From a checkpoint of a small audio frame classifier: 80.1 epochs.
Rows from block 9, named by matrix and row number. Rows with one number belong to one attention dimension. Each number is 128 + 24 x the weight over its row's rms, rounded and kept within 0 to 255. All counts start at 0. After the name is the row's rms in percent of the matrix's.
# v: attention query, key and value (stacked) (model.blocks.9.attn.qkv.weight, 768x256, the v third), inputs 172-214
# proj: attention output (model.blocks.9.attn.proj.weight, 256x256, transposed), outputs 172-214
v.170 082 [ 99 145  92 131 103 128 106 163  98 152 109 116 128 131 137 111 121 115 135 136 140 107 135 134 127  93 159 133  97 119 100 138 134 131 116 143 150 100 100 148 105 101  84]
proj.170 085 [127 118 131 114 137  99 155 116 130 105 105 151 138 109 128 141  94 125 119 119 161 110 160 130 163 138 137 156 130 168  90 153 119 112 120 138 133 131 128 106  80 162 154]
v.171 089 [137 110 161 137 118 148 100 133 174 121 122 129 169 108 126  91 125 104 114 130  90 179 161 138 137 152 173  84 118 105  99 151 111 134 129 131 166 142 123 157 122 136 168]
proj.171 088 [152  76  99 117 118 167 130 174 116 164 165 123 110 111 170 120 126 158 160 167 146 125 120 114 100 115  94 111 130 137  71  93 132 157 121  89 135 130 113  95 102 135 127]
v.172 090 [130 110 104 144  85 104 102 152 144 147  87 138 144 145 125 135  99 107 107 121 127 147 140  94 143  94  97 138 121 113 124 168 128 141 123  66 105 144 139  90 152 123 126]
proj.172 085 [ 90 157 137 124 135 163 186 127 147 137 105  92  99 163 126 133 114 115  93 101 121 110  94 113 176  78 146 123 125 141 150 144 125 130 121 174 121 142 112 132 138  95  92]
v.173 085 [ 75 150 103 131 172 134 121 113 152 159 160 129  78 133 124 141  85 180 185 135 147 123 114 125 144  81 126  94 125 123 134 125 185 136 167 129 164 111 138 116 134 158 120]
proj.173 077 [123 158 139 191 136 126 115 149 130 117 143 101 113 100 124 158 125 106  95 117  99 129 121 133 146 145 121 120 154 116 137 101 147  99 129 141 112 156 138 124 134 135 102]
v.174 093 [120 106 140 104 114 151  82 135 128 122 117 140 148 137 124 127 153 169 125 143 182 123 136 118 143 157 105 107 121 123 125  84 100 145 161  88 171  83 148 123 125 142 118]
proj.174 095 [174 103  88 122 148 162 127 163 127 133 124 139 123  99 127 113 121 115 139 143 139  76 142 131  99  75 140 135 134 114  85 118 124 129  69  91  64 120 115 123 100 140 134]
v.175 092 [110 104 150 118 118 135  94 110 138  86 106 106 164 155 135 112 140 153 172  97 132 173 166 123 149 114 157  89 142  95 108 154 116 142 147  74 133 136 111 126 138 136 157]
proj.175 108 [127 108 113 134 175 154 131 161 164 163 108 136 156 128 102 149 128 130 109 145 129  83 115 125 131 128  98 111 163 137 110  92 148 115  71 101  78 127  99 106  88 110 137]
v.176 096 [113 154 148 138 144 110 169 112 135  95 177 130  55 139 117 131 135 169 138 115 101 133 134 127 144 100 134 119 147 127 154 106 149 115 103 148 120 133 120 139 152 150 115]
proj.176 094 [ 93 131 131 174 134 144  84 148 156 146 168 114 109 107 145 177 125 174 139 148  85 162 109 117 104 126 127  97  92 107 121  90 133 120 124  78 113 152 127 128 140 147  92]
v.177 098 [140 114  75 108 124 104 103 117 109 121 118 130 110 144 120 140 108 114 133 167 155 113 108 130 128  85 108 149 108 133 124 151 126 135 113 133 110 134 137 130 127  97 126]
proj.177 098 [120 158 133  88 134 104 147 110 145 134 102 107 137 124 111 139 115 122  84 102 107 161 114 103 173 110 127 154  96 124 178 167 109 117 145 154 128  97 133 123 127 105 138]
v.178 074 [ 90 142 120 137 108 134 141 106 151 163 167 143  76 118 124 144  95 148 160 108  99 123 122  95 144 109 121 149 123 131 136 134 154 145 131 116 138 146 155 124 146 164 107]
proj.178 078 [ 84 163 131 180 124 130 136 147 123 131 126 108 103 159 151 170 142 120 108 116 112 166 108 134 117 135 121 104 138 130 142 102 132 110 142 122 128 152  99 125 160 138  60]
v.179 090 [145 161 176 134  89 139 167 116 161 143 124 131 147 122 127 113 121 103  71 123  90 144 169 135 123 130 120 151 123 126 144 145 151 116 121 145 113 162 117 128 157 152 122]
proj.179 093 [103 101 105 170 104 162  98 158 113 105 137 128  87 117 172  92 129 152 144 131 170 120 125 104 106 137 142 119 101 128  93 122 121 165 148 135 168 136 118 139 145 161  91]
v.180 100 [173 137 170 106  99 134 104 130 136 134  69 105 216 129 124  96 126  70  93 143  76 176 145 159 115 189 155 110 132 118 103 177 115 152 118 132 120 143 103 116 124 109 173]
proj.180 110 [151  95 130  92 106 128 153 144 125 156 158 113  88 153 167  86 119 116 142 117 170 115 130  97 143 128  95 102 147 151 118 145 139 140 145 162 165 151 128 127 114 100  93]
v.181 104 [158 113  95 114 127 148 101 121 134 159  98 140 172 115 128 140 103  99 113 170 166 130 114 104 131 146  99 123 113 125 122 134 115 142 146 126 100 135 134 104 102 102 139]
proj.181 105 [146 143 157  71 120 113 148  90 123 119 111 121 133 153 103  95 161  89 113  99 135 121 123 149 143 117 128 150 141 129 153 209 124 124 153 179 159 117 137 155 136  91 147]
v.182 090 [134 129 130 149 184 115 135 111 120 100 166 109 102 125 126 100 147 150 149 129 126 152 109 136 124 118 154  88 151 129 133 122 124 105 106 165 119 105 116 145 106 119 160]
proj.182 082 [150 127 152 128 170  85 113 104 147 144 145 139 160  99 117 153 131 161 128 157 107 146 132 127 126 182 122 124  97 135 149 125 151 128 109 125 160 122 125 139  93 113 151]
v.183 085 [105 131 108 132 205 143 122  96  88 103 176  96  83 153 119 139 135 206 192 129 180 100  94 119 145 109 132 101 138 137 137  83 141 121 158 112 139  97 139 124 143 147 100]
proj.183 082 [133 122 136 141 156 114  82 150 125 127 110 137 141  88  81 153 123 142 112 138  92 130 137 136  94 143 128 152 119 115 113 103 109  98  69 100 102 112 106 126 127 126 139]
v.184 095 [153 165 134 112 169  96 147 103  99  84 117  85  96 151 124 103 151 145 157 103 121 136 118 133 135 135 149 148 150 135 124 136 159 127 109 167 127  93 122 145 142 126 135]
proj.184 087 [131 112 135 159 162  88 121 152 147 120 139 161 148  83 114 156 118 157  93 156 131 101 157 122 133 142 124 135 122 131 135 137 136  87 100 132 136 121 108 135 118 119 155]
v.185 099 [122 176 147 135 148 108 173 148 120 124 181 112  59 146 114 134 155 168 130 119 116 105 105 139 126 112 144 124 135 153 142  92 143 120 111 171 157  87 137 152 135 145 115]
proj.185 097 [136 114  85 163 119 111  82 149 117  88 143 131 131  69 140 128 113 157 147 167 133 135 161 131 123 137 146 122 110  84 102  90 113 100 137  88 119 138 136 132 130 154 128]
v.186 095 [135 154  91 146 132 112 169 149 132 146 178 143  55 121 125 160 122 155 115 161 127  84  68 115 133 112 108 142 119 147 160  97 128 101 125 188 127 121 144 159 108 134  92]
proj.186 107 [134 154 151 140 129 103 118  98 127 103 124 128 147 114 139 130 129 118 124  96 105 198 127 154 137 132 139 150  88  85 152 140 129 124 152 132 153 126 148 143 162 141 137]
v.187 112 [ 87 123  91 139 125 135 123 144 134 104 152 150  75 151 123 140 140 179 163 113 147 109 121 107 138  86 111 115 120 120 152  99 103 119 148  74 147 121 140 144 144 147  96]
proj.187 129 [111 141 126 159 170 163 110 130 144 125  92 139 174  91 101 158 111 149 112 137 112 144 114 141 106  92 138 136 115 109 119  88 100 113  81 100  63 112 109 115 139 137 152]
v.188 089 [123 144 113 108 129 147 140  98 105 118 102 115 129 126 120 130 114 122 128 117 166  94 125  94 137 118 114 170 128 115 146 110 156 137 167 119 154 154  97  87 154 115 104]
proj.188 085 [126 135 122 128 136 133 144 138 132 111  78 147 129 137  87 120 112 101 142  90 127  86 115 151 103 129 171 170 156 156  97 122 117  63 113 110 126 127 143 139 150 126 120]
v.189 080 [152 143 160 118  69 152 106 146 151 131  74 134 202 140 131 105 125  93  83 136 104 175 164 133 123 160 133 131 108 114 100 174 102 146 123  88 115 162 104 123 153 123 144]
proj.189 076 [126  98 104 115 107 159 144 147 131 155 142 118  67 145 168  87 104 132 142 133 163  88 122  98 106  88 137 120 127 153  77 139 103 153 120 141 148 132 121 134 109 103 105]
v.190 096 [119 126 114 139 129 135 146 104 116 152 117 132 160 101 141 136  96 102 115 109 116 114 138 100 112 157  89 157 134 128 143 121 138 120 140 134 125 157 124  83 138 124 130]
proj.190 099 [101 144 164 110 125 115 144  90 149 117 117 135 139 174 117 111 151  86 122  98 127 114 128 154 113 142 144 145 176 134 146 166 149 121 174 157 156 132 157 162 143 106 119]
v.191 105 [149 138 164 131 143 155 124 150 123 127 135 132 138 112 116 108 163 145 110 156 135 107 117 141 129 190 129  92 134 122 146  85 106 107 133 155 166 105 124 143 102 122 154]
proj.191 105 [180  65  97 115 121 148 102 118 114 137 151 127 117  96 160  96 131 137 167 150 162 137 136 143  83 109 141 140  87 104  85 137 117 140 126  96 136 113 127 142 129 146 151]
v.192 115 [134 164 154 139 181 129 176 123  97 121 117 155 169 112  81 149 126 128  97 111 113 143  90 132 132 118 144 136  99 145  99  84 110 100 102 112 105 106 122 148 109 168  96]
proj.192 120 [168 107 124 154  93  93 139 168 113 118 150 124  83 126 143 110 125 158 143 116 149 102 124 132 149 145 126 111 106 129 103 103 140 159 158 116 169 155 126 136 113 146  82]
v.193 095 [115 120  89 114 121 116 148 140 126 103 132 140 120 130 139 153 127 144 124  94 137  88 119 116 112 143 158 156 169 109 103  74 156 121 182 132 175 151 131 163 125  85  92]
proj.193 099 [110 128 113 136 170 169 125 120 168 157  92 176 131 104 157 114 148  72 119 128 142 138 109 119 161 123 123 122 152  78 156 138 151 140  82 140  74 143 109  73 149 150 142]
v.194 108 [112 145 149 134  96 115 119 176 127 129 100 154 133 116 137 117 127 101 146  89 127 117 123 138 120 142 151  99 134 115 155 175 122 126 150 203 175 179 146 133 120 102 113]
proj.194 114 [171 130 106 125 147 119 118  96 161 112 112 150 139 144 157 141 122 132 156 126  99 173 126 151 142 155 141 119 153 114 126 116 147 121 131 140 118 165 126 118 136 122 135]
v.195 102 [131  95 104 159 115 147 112 143 163 109 176 110  77 112 146 137 148  76 151  96 144 109 117 106 129 117 148 157 138  97 121 122 156 156 145 165 174 126 137 111 127  91 127]
proj.195 104 [ 96 127 128  64 164 147 109  94 139 151  96 155 181 115 110 111 106 135 127 119 129 130 132 124  94 138 129 161 156 141 149 160 121  99  86 112  89 125 119 127 117 142 159]
v.196 103 [ 95 103 180 178 119 119 110 144 154 153 125 155 156 135 132 125 138  92 160  67 149 133 149 147 139 154 144 100 110 115 147 164 114 160 139 165  98 138 173 126 121 141  99]
proj.196 108 [135 119 109 114 153 100 104  97 161 136 119 169 152 148 153 123 126 149 187 143  78 138 143 155 122 129 139 143 175 119 144 120 157 168 115 129 106 153 136 131 157 147 135]
v.197 109 [106  99 122 126  95 127 118 106 144 118 142 111  96 157 190 104 145 119 181 102 135 148 139 127 140 110 141  99 131  99 129 167 144 162 150  98  92 114 103 100 176 115 112]
proj.197 120 [ 72 158 122 128 153 132 110 116 133 159  97 130 166 131 105 172 144 110 129 154  98 116 139 129 130 109 120 157 156 136 176 134 100 113  84 151  88 105 127 118 103 129 162]
v.198 102 [133 138  77  97 170 113 138 137 126 114 121 124 144 104 105 160 103 173 112 125  97 103 132 121 122 137 148 154 137 136 116  74 154  95 161 125 180 136 140 160 101  91 138]
proj.198 104 [143 138 164 164 129 140 122 145 150 145  84 121 100  96 133 111 124 122  99 105 152 155 101 123 173 156 116 119 117 108 121 121 130 110 102 135 125 155 108 103 145 153 108]
v.199 116 [127 145 142 128  96 116  99 130 118 140 102 103 123 149 129  78 113  98 115 194 133 130 137 142 126 142 112 129 112 132 146 177  99 132 138 133 106  99  87  97 164 120 150]
proj.199 124 [ 99 127 122 112 103 144 122 125 100  90 148 114 134 138  89 118 126 119 103 146 151  88 149 128 110 123 165 153 117 153 104 112 107  91 163 138 154  88 135 177 124 112 154]
v.200 114 [146  95 108 135 103 125  99 143 166 108 132 122 124 139 187 115 131 132 156 120 119 138 125 117 134 125 144 124 148  86 116 120 134 145 149  92 134 136 115 112 174  75 138]
proj.200 112 [ 91 129 137 105 135 129  93  72 148 134 114 126 127 160  93 144 176  71 119 148  84 123 112 159 128 135 108 123 123 144 153 172 131 112 126 144  71 132 116 136 121 130 132]
v.201 108 [141  78 114 148 110 124 119 118 176 139 161 150  99 126 150 148 120 136 119  88 133 101 139 118 121 147 118 128 121 122 122  75 118 154 130 138 135 132 176 131 104 134 136]
proj.201 104 [122 106 126 108 141 135 157 109 139 156 126 153 142 121 159 121 157 111 162 121  94 145 133 150 113 104 130 123 169  92 162 178 137 155 126 122 119 146 137 111 157 131 120]
v.202 100 [154 120 110 113 165 123 130 121 156 102 170 105  91 142 144 147 134 142 142 125 118 143 125 150 139  59 126 142 120 124 109 102 154 134  86  77 111 108  89 156 135 104 134]
proj.202 099 [132 152 162 153 146  97  98 146 126 116 120 118 129 149  52 129 119 133  99 140 130 118 111 138 137  96 100 133  84 166 138 165  97 125 103 108 100 124 131 139  86 128 121]
v.203 114 [109 144 121 130 128 119 153 156 107  92 145 140 119 114 139 152 130 133 140  46 125 118 106 134 126 135 161 127 132 114 113  99 122 120 137 165 176 163 160 152  93 113  90]
proj.203 123 [144 116 120 133 151 125 143 125 161 135  94 165 139 110 145 133 113  94 148 131 118 155 131 154 145 139 131 122 153 108 136 159 149 144 101 137 103 159 118  95 124 138 135]
v.204 110 [145 158 141 121 162 153 150 103 113 147 135 116 142 123  76 119 118 131  87 175 139 138 125 124 130 114  90 148  99 156 136 127 110 111  93 115  98 110 138 138  96 192 134]
proj.204 113 [152 112 131 151  93 126 167 177  97 113 161  91  87  93 155 106  88 186 128  92 181 109 124  95 118  93 133 103  88 112  84  98 118 144 152  90 182 125 125 137 120 107  99]
v.205 113 [141 110 120 143 165 166 144  73 138 118 154 132 101 118 119 150 134 119 121 140 125 163 136 119 137  93 137 133 131 100 111  79 136 115 109  81 101 119 117 116 135 147 116]
proj.205 117 [117  93 124 108 117 126 122 142 119 189 109 133 103 117 160 110 122 139 105  86 161 111 116 105 105  92  75 121 130 142 190 148 123 176 121 103 138 149 119 121 152 138  99]
v.206 105 [123  81 139 164 186 155 153 115 128 149 100 146 199 112 131 124 135  88 156 103 117 141 122 128 148 119 134 138 116 102 126 109 117 163 124  93  95  75 139  98 139 145 116]
proj.206 103 [119 129 129 139 114 108 110 102 140 164 144 131 117 163 146 127 157 195 154 108 115 139 122 118 135 147 100 111 129 174 146  90 138 154 141 115 112 155 125 150 152 133  97]
v.207 084 [137 103 171 139 129 150  91 107 150 158 117 148 182 132 122 119 124 138  96 162 122 130 151 127 128 162  78 128 116 155 149 136  83 127  92 123 107 128 134 107 118 152 171]
proj.207 094 [146 105 128 103  56 124 131 129  98 112 166  79  94 135 154 140 117 157 152 103 116 132 125 148 100 112 120  86 128 116 104 117 120 144 188  99 157 129 146 152 164 111 113]
v.208 113 [136  91  86 171 117 120 159 134 165 141 140 145 149 119 152 138 131  91 146  96 141 103  97 102 133 137 164 133 149  86  99  77 138 134 165 124 177 104 111  92 158  88 122]
proj.208 102 [ 94 117 121 105 142 154 116  68 148 127 119 139 128 140 134 121 182  93 141 135 148 101 138 164 125 166 141 130 147 146 159 157 141 110 124 141 125 158 133 123 142 157 115]
v.209 117 [136 162 184 130 159 141 111 138 122 135 158 124 129 130 107 130 129 116 117 135 143 134 133 142 123  99 104 127 105 158 142 125 124 125  77 168 127 144 141 164 110 158 122]
proj.209 114 [181 121 134 122 102 109 128 161 123 119 139 117 104 129 134 100  56 193 129 110 136 129 115 125  95 126 111 108  85 142  97 130 134 128 134  85 136 150 136 133 112 137  99]
v.210 104 [116 167 171 109  92 144  81 149 119 134  98 124  89 124 129 109 146  95 148 127 137 137 128 149 114 117 134 101 125 121 162 198 127 126 113 181 142 171 122 129 150 121 135]
proj.210 103 [172 153 101  97 125 131 117 109 126 100 141 127 148 128 116 154  92 143 115 157  92 146 121 140 107 140 145 139 131 157 111 116 133 117 143 130 118 109 147 144  97 127 152]
v.211 099 [148  97  99  83 105 112 121  96 112 149 113 137 120 137 137 117  95 163  92 205 131 123 132 127 123 140  86 141 125 155 132 107 133 115 138  85  99 108 112 137 154 107 151]
proj.211 106 [112 134 140 142 104 154 111 146 116 140 137  96 108 129 119 143 150 111 113 150 112 144 123 108 139  91 131 130  84 109 111 128 102 134 158 147 127 103 136 146 166 111 124]
v.212 103 [123 117 165 158 163 160 115  79 154 109 162 111 129 120 119 128 159  77 143 151 142 158 148 139 136  91 150 144 118 114 115 136 121 151 103 119  86  94  85 111 133 157 136]
proj.212 106 [107 100 123  85 117  97  97 149 100 151 154 136 139 140  94 111 102 155 109 116 148  69 142 139  68 129 105 148 117 210 153 123 128 118 129  81 132 120 120 152 124 149 138]
v.213 113 [138 154 129 110 167 130 112 126 103  66 137 118  97 119 122 155 157 145 144 131 110 165 108 158 129  85 137 138 121 137 119 135 129 108 105  77 133 120  94 151 110 136 120]
proj.213 110 [144 138 155 131 158  68 132 193 117 139 101 127 154 126  86 132 110 128  69 127 111 124 108 149 146 140  78 115  94 140 139 143 121 148 112 111  97 118 119 130  88 163 133]
v.214 111 [131 127 102 126 112 140 123 151 164 146 168 159 106 110 129 153 114 129 117  84 144 128 110 108 115 114 126 114 143 115 112  84 172 116 127 141 178 171 144 163 126  91 106]
proj.214 113 [164 107 133 132 144 160 132 100 161 151 112 143  99 103 160 109 111 126 122 135 133 153  96 136 117 118 107 111 118  96 160 166 160 152 117 130 121 177 115  78 139 150 108]
v.215 114 [121 159 125 125 115 113 129 179 114 139 129 136 108 133 145 115 141 122 136  88 134 132  91 128 127 106 151  91 114 120 120 160 138 119 138 131 157 131  77 133 146 106 111]
proj.215 114 [158 153 102 118 142 145 129  80 131  87 131 142 153 134  77 166 133 111 139 168 134 136 119 143 140 156 153 135 114 141 106 132 133  96 120 129 112 119 128 117  50 125 148]
v.216 102 [112  94 110 126 120 114 139 136 132 127 122 152 115 135 161 159 135 146 139  52 109 127 126 130 124 117 147 122 147 106 116  80 148 135 151  99 143 149 158 140 132 123  82]
proj.216 116 [111 139 117 152 170 128 123 119 157 167  92 174 150 141 163 143 168  97 141 133  93 167 134 139 159 136 111 117 162  97 189 161 153 173  93 144  75 160 123  83 160 155 122]
v.217 116 [137 112  98 138 165 113 161 120 127 105 152 134 115 148 148 180 159 168 147  65 129 153 116 130 139  93 139 136 123 130  96  71 152 143  98  68 117  78 133 146 126 139 101]
proj.217 129 [130 123 138 150 163 117 141 122 140 142 110 154 150 120 107 143 147 120 147 150 126 152 117 139 164 110 108 121 126  99 159 159 131 144  76 106  75 150 109  94 109 150 132]
v.218 104 [108 149 162 126  98 144  50 158 122 136  95 143  84 141 155 102 152 134 156 124 143 139 150 154 127 134 124  76 137 121 170 203 119 151 140 126 122 149 137 103 138 140 111]
proj.218 115 [143 134 119 104 157 121 127 104 142 123 120 165 190 129 112 163 123 127 142 141  96 175 142 144 114 140 140 159 160 122 131 130 148 132 111 114  90  93 140 139 125 123 181]
v.219 103 [ 98 142 152 122  82 115  97 170  99 154 118 137 116 128 138 101 116 138 131  99 140 116 128 118 135 141 108  96 132 136 164 166 123 133 152 176 151 167 152 141 122 113 122]
proj.219 108 [165 154 104 143 130 152 123 106 156 118 128 152 132 137 143 131 103 127 165 159  85 171 138 118 153 134 156 135 144  81 104 117 151 136 131 153 123 144 141 125 144 118 132]
v.220 109 [115 165 181 121 120 125 109 134  68 123 120 105  83 139 132 106 149 120 145 150 142 144 119 155 128  78 130 107 108 143 145 187 119 141  98 129  77 109  90 128 143 141 101]
proj.220 117 [137 157 109 129 148 120 109 153 120 115 127 154 167 142  70 163  99 139 141 154 110 113 148 112 131 126 136 163 115 152 101 111 106 117 101 107 104 102 128 142  73 131 158]
v.221 110 [109 154 154 110 131 123 117 136 112 151  78 123 178 114  89  82  95 120 101 187 108 119 126 142 121 141 106 126 136 152 174 164  98 110 131 174 114 145 134 123 132 129 143]
proj.221 121 [151 119 132 135  92 122 109 139 117  98 132 106  99 159 151 108 112 153 122 117 129 136 130 109 131 136 138 118 118 150  81  78 122 129 174 147 162 122 147 141 158 106 110]
v.222 115 [127 161 156  98 120 128 140 103 103 161  89 130 174 118  91  98  83 149  69 203 121 109 141 134 115 157  85 143 123 157 146 124  89  88 124 145 101 146 137 143 109 165 154]
proj.222 132 [143 109 130 150  82 139 149 168 106 107 159  97  67 126 172 112 122 148 107 107 153 112 133  86 123 115 127 104 105 106  98  94 118 134 176 144 203 127 134 134 154 110 102]
v.223 111 [152 122 120 105 158 152 122  81 134 112 182 119  96 151 119 141 131 135 126 176 159 154 140 131 122  92  97 150 109 143 112  95 150 117  82  70 107 102 130 141 135 141 128]
proj.223 118 [123 118 147 138 107 144 130 153 114 144 130 102 100  94 114 115 105 170  95  92 172  98 115 120  89  73  88 120  69 133 159 151  97 138 118 110 116 117 114 132 108 139 116]
v.224 103 [159  86  80 118 126 106 140 120 169 109 167 130 131 134 142 153 105 191 120 121 122 130 118 112 137 132 124 141 122 115  88  56 127 120 133  53 138 118 122 150 140 119 129]
proj.224 106 [ 95 125 169 147 141 130 131 133 130 139 120 118 110 125 104 118 169  65 108 123 119 130 113 133 144 112 116 107 112  98 143 180 102 127 127 135  96 130 113 114 126 141 107]
v.225 102 [135 108  88 147 121 100 111 136  96  97 131 117 127 136 130 135 112 183 109 150 150  98 114 122 131 168 124 128 135 132 115  59 109 125 177 113 159  88 121 120 140 110 122]
proj.225 104 [ 96 132 140 125 135 156 130 130 126 110 114 165 124 115  74 124 154  58 140 181 129  95 158 147 137 149 194 153 128  90  96 161 115  96 131 131 111 102 132 124 133 176 151]
v.226 112 [105 191 154 105 143 113 147 133  56 129  99 119 129 129  92 101 114 150 127 140 104 152 120 140 137 108 121 110 129 158 141 154  95 103 115 119  76 118 114 140 111 176 112]
proj.226 105 [144 120 106 147 130 128 169 169 128 109 126 138 156 109 118 147  97 119 145 137 145 131 133  92 159 123 149 143 143 109  68  88 122 144 124 114 151  95 132 131 107  88 155]
v.227 098 [141 150  65 111 139 123 172 129 119 147 162 112 116 146 109 105  91 198  99 179 143 131 100  91 136 101 106 108 129 131 101  92 135  91 115  63 125 113 132 127 128 118 149]
proj.227 096 [131 129 155 154  96 172 167 143 138 125 148 101 118  92 124 114 118  88  93 149 187 120 117  81 141 103 148 133 107  91  94 140 102 120 146 146 159 101 134 129  98 110 141]
v.228 108 [127 164 125 118 138 136 107 174 129  84 135 117  85 116 139 141 149 100 148  94 115 134 111 153 124  72 159 129 143 111 139 159 173 122 132 175 173 165 112 158 133  68 114]
proj.228 109 [147 137 133 121 166 118  80 112 157 130  92 159 153 133  89 149 100 136 108 131 127 162 115 141 123 160  99 145 109 175 145 137 135  96  97 112  92 138 111 110  77 150 139]
v.229 108 [ 92 163 148 117 143 105 120 182  96 110 119 130 122 128 132 131 142 132 159  83 105 146 123 153 132 100 144  93 131 141 142 167 120 120 114 174 138 157 127 160 136 114 100]
proj.229 112 [174 167 125 153 161  75 119 127 163  86 105 160 151 161  88 148 108 131 148 139  92 167 123 159 171 156 134 131 129 134  95 118 145 134 123 115  84 135 137 117  78 118 140]
v.230 103 [165  88 102 161 128 148 128 117 187 138 181 131 110 138 157 147 143  97 148 123 161 135 126  95 132 112 148 119 127  74  96 101 171 146 137  90 158 111  86 103 157 105 126]
proj.230 100 [ 95 130 129  86 119 166  86  70 112 162 149 119 104 119 111  99 151 123 113 141 164  98  91 148  77 113 104 120 122 154 185 168 110 117 107 113 107 152 123 125 114 145 116]
v.231 124 [127 133 139 139 144 128 140 143 141 143  94 112 192 123 104  95 117  65 135 141 117 110 111 132 135 132 148 139 127 121 145 181 132 117 148 165 142 141  83 120 153  91 142]
proj.231 119 [129 147 123 128 106 123  69 108 129 105 140 106 109 161 135 108 107 164 128 118 140 107 130 119 125 161 139 121 124 181  91  63 131 102 155 139 150 145 125 152 140 109 110]
v.232 109 [151 131 156 123 120 141 114  94 135 173 105 125 178 132  96  97 121 124  89 200 145 118 140 129 124 168  75 144 119 153 161 154 112 120 112 101  97  93 127  93 129 157 178]
proj.232 117 [132 116 134 140  78 142 127 150 103 100 168  78  91 120 148 113 127 178 131 116 148  99 142 109 105 104 133 112 116 124  86  77 110 121 161 107 179 111 128 164 133  99 119]
v.233 115 [148 128  89 134 180 121 203 143 114 129 125 141 170 116 107 141 121 130 139  91 110 131  80 115 138 103 174 132 112 124  89  80 131 104 123 102 143  99 112 133 121 117 117]
proj.233 121 [146 130 137 167  96 123 141 115 138 130 138 100  87 132 146 135 140 135 127 109 159 127 108 129 154 152 127  97 116 136 118 111 142 133 158 138 160 178 129 134 101 110  85]
v.234 108 [110 115 145 150 129 157 139 117 147 126  92 102 166 120 134 108 145  45 189  95 120 151 119 137 130 124 164 121 141  79 129 181 145 141 142 146 147 131  85  87 160 127 117]
proj.234 109 [ 74 115 105 110 117  99  83 107 119 134 110 136 133 158 142 122 149 135  85 113 140  86 147 123 107 168 118 140 156 204 182  99 129 118 141 168 137 148 123 151 155 122 125]
v.235 108 [148 160 158  99 143 138 126 122 119 143 126 150 143 116  89 127 105 188  85 168 112 142 117 138 118 112  82 134  97 155 131 109 115 107  87 100 102 130 157 162 102 163 141]
proj.235 116 [180 128 157 158  81 114 152 158 115 114 158  92  77 110 155 125 110 170 117 112 133 141  96 123 127 105  96  80  70 116  93 126 124 157 155 116 153 138 126 141 109 115  92]
v.236 122 [137 196 142  89 151 117 134 161  81 116 119 115 119 123  91 145 123 180  86 151 110 136 117 130 122 119 124 147 124 162 123 104 130  87 110 120 138 119 126 176  93 132 122]
proj.236 112 [174 128 146 162 119 129 153 173 123 101 145 118 112  99  99 123  99 123 115 140 157 129 120 107 177 146 137 123 101 111  75 134 135 117 141 115 149 111 128 113  97 140 121]
v.237 112 [142 155 148 104 161 135 138 120 132 105 161 124 117 121 112 167 144 147 135 123 128 159 135 146 125  88 116 129 115 146 113 110 148 121  69  90 123 108 121 177 108 147 138]
proj.237 106 [149 147 150 160 136  90 145 185 118 125 127 113 121 105 106 118  91 179  98 115 138 134  93 129 130 122  73 114  80 129 147 147 108 130 102  89 116 132 120 124  82 145 111]
v.238 105 [154 124 107 142 113 139  57 128 163  82 153 113 107 133 141 131 144 150 107 167 129 136 164 124 131 159 106 142 158 108 136 110 116 120 125 104 137 130 146 124 100 123 147]
proj.238 096 [ 89  88 156  70 141 123 147 154 135 126 104 148 154 102 114  87 113  94  89 100 141 124 115 173  84 107 123 145 141 113 137 187 130 129 118  88  85 104 130 133 158 158 165]
v.239 101 [136 122 101 107 142 118 163 163 145 135 121 131 141 118 130 130  99 165 138  83 110 144 104 125 130 105 147 114 156 111 128 107 166 128 134 123 146 161 147 177 156  85 110]
proj.239 115 [148 155 150 178 130 141  92 111 177 147 121 114  96 137 156 138 135 123 143 135 110 190  98 104 182 115 109  89 118 101 131 125 140 147 118 154 119 174 122 104 130 119  74]
v.240 100 [107 142 161 145 116 123 126 108  96 125  74 123 182 116 109 104 129  91 131 146 100 116 140 147 139 163 147 149 127 111 131 140  94 132 152 155  96 127 119 108 133 139 112]
proj.240 097 [ 85  91  89 108 123 121 118 137 136 122 121 144 134 136 167 133 137 113 142 110 126 106 153 131 126 150 153 147 162 168 105  79 133 142 160 159 147 133 135 132 193 126 138]
v.241 106 [120  92 114 169 122 123 153 117 148 136 141 125 162 137 142 120 130  86 143 114 162 105 113 120 129 152 157 118 118 111 108 111 123 147 154 117 134  76 105  93 167 110 121]
proj.241 102 [ 77 122 112 116 107 153 112  90 116 118 148 141 134 143 106 132 189 104 143 170 144  59 159 141 121 141 175 151 149 162 127 124 125  95 152 142 139 119 151 137 129 131 142]
v.242 100 [107 159 135  85 102 114 132 151 107  94 144 128  64 138 131 138 126 112 150  96 121 148 121 153 109  79 154 119 135 128 122 159 156 124 126 174 143 199 148 178 139 128 100]
proj.242 098 [170 153 125 148 157 119 132 122 157 142 100 154 121 147 166 148 112 128 119 123 117 176 112 114 128 120  95 131 117 120 162 142 141 136  85 165 104 153 109 102 114 129 122]
v.243 111 [110 108 146 129  81 159  84 115 155 139 154 127  59 124 160 128 165  91 150 121 160 119 150 139 115 138 115 100 122 129 161 178 138 167 130 167 130 157 156 109 135 139 145]
proj.243 111 [138 156 109  85 166 154 119  96 122 144 129 168 168 108 147 159 119 152 143 141 104 146 145 137  72 125 124 157 163 117 168 134 115 123 100 121 108 113 144 134 115 124 169]
v.244 102 [138 114 109 153 138 163 180 106 155 128 136 128 142  99 112  94 130  85 122 143 126 136 115 112 134 112 138 120 151  74 122 124 153 116 125 123 125 133  92  89 146 133 149]
proj.244 119 [ 95  87 116  88  81 147 133  99 103 149 148  90 105 118 176 112 140 134  92  68 202  99 114 127  82 129 113  98 137 156 159 110 118 140 154 122 174 122 126 145 133  98 104]
v.245 099 [ 97 117 181 135 116 120 172 111 118 158  79 125 182 108 110 102 128  55 140 116 114 117 110 131 124 153 157 137 130 118 132 146 118 140 163 199 108 136 118 112 178 130 111]
proj.245 105 [115 106  76 133  99 146 107 104 128 125 120 113 118 160 179 139 149 137 142 122 143 116 159 117 113 136 131 139 143 169 132  79 138 125 150 176 160 150 132 114 165  97 118]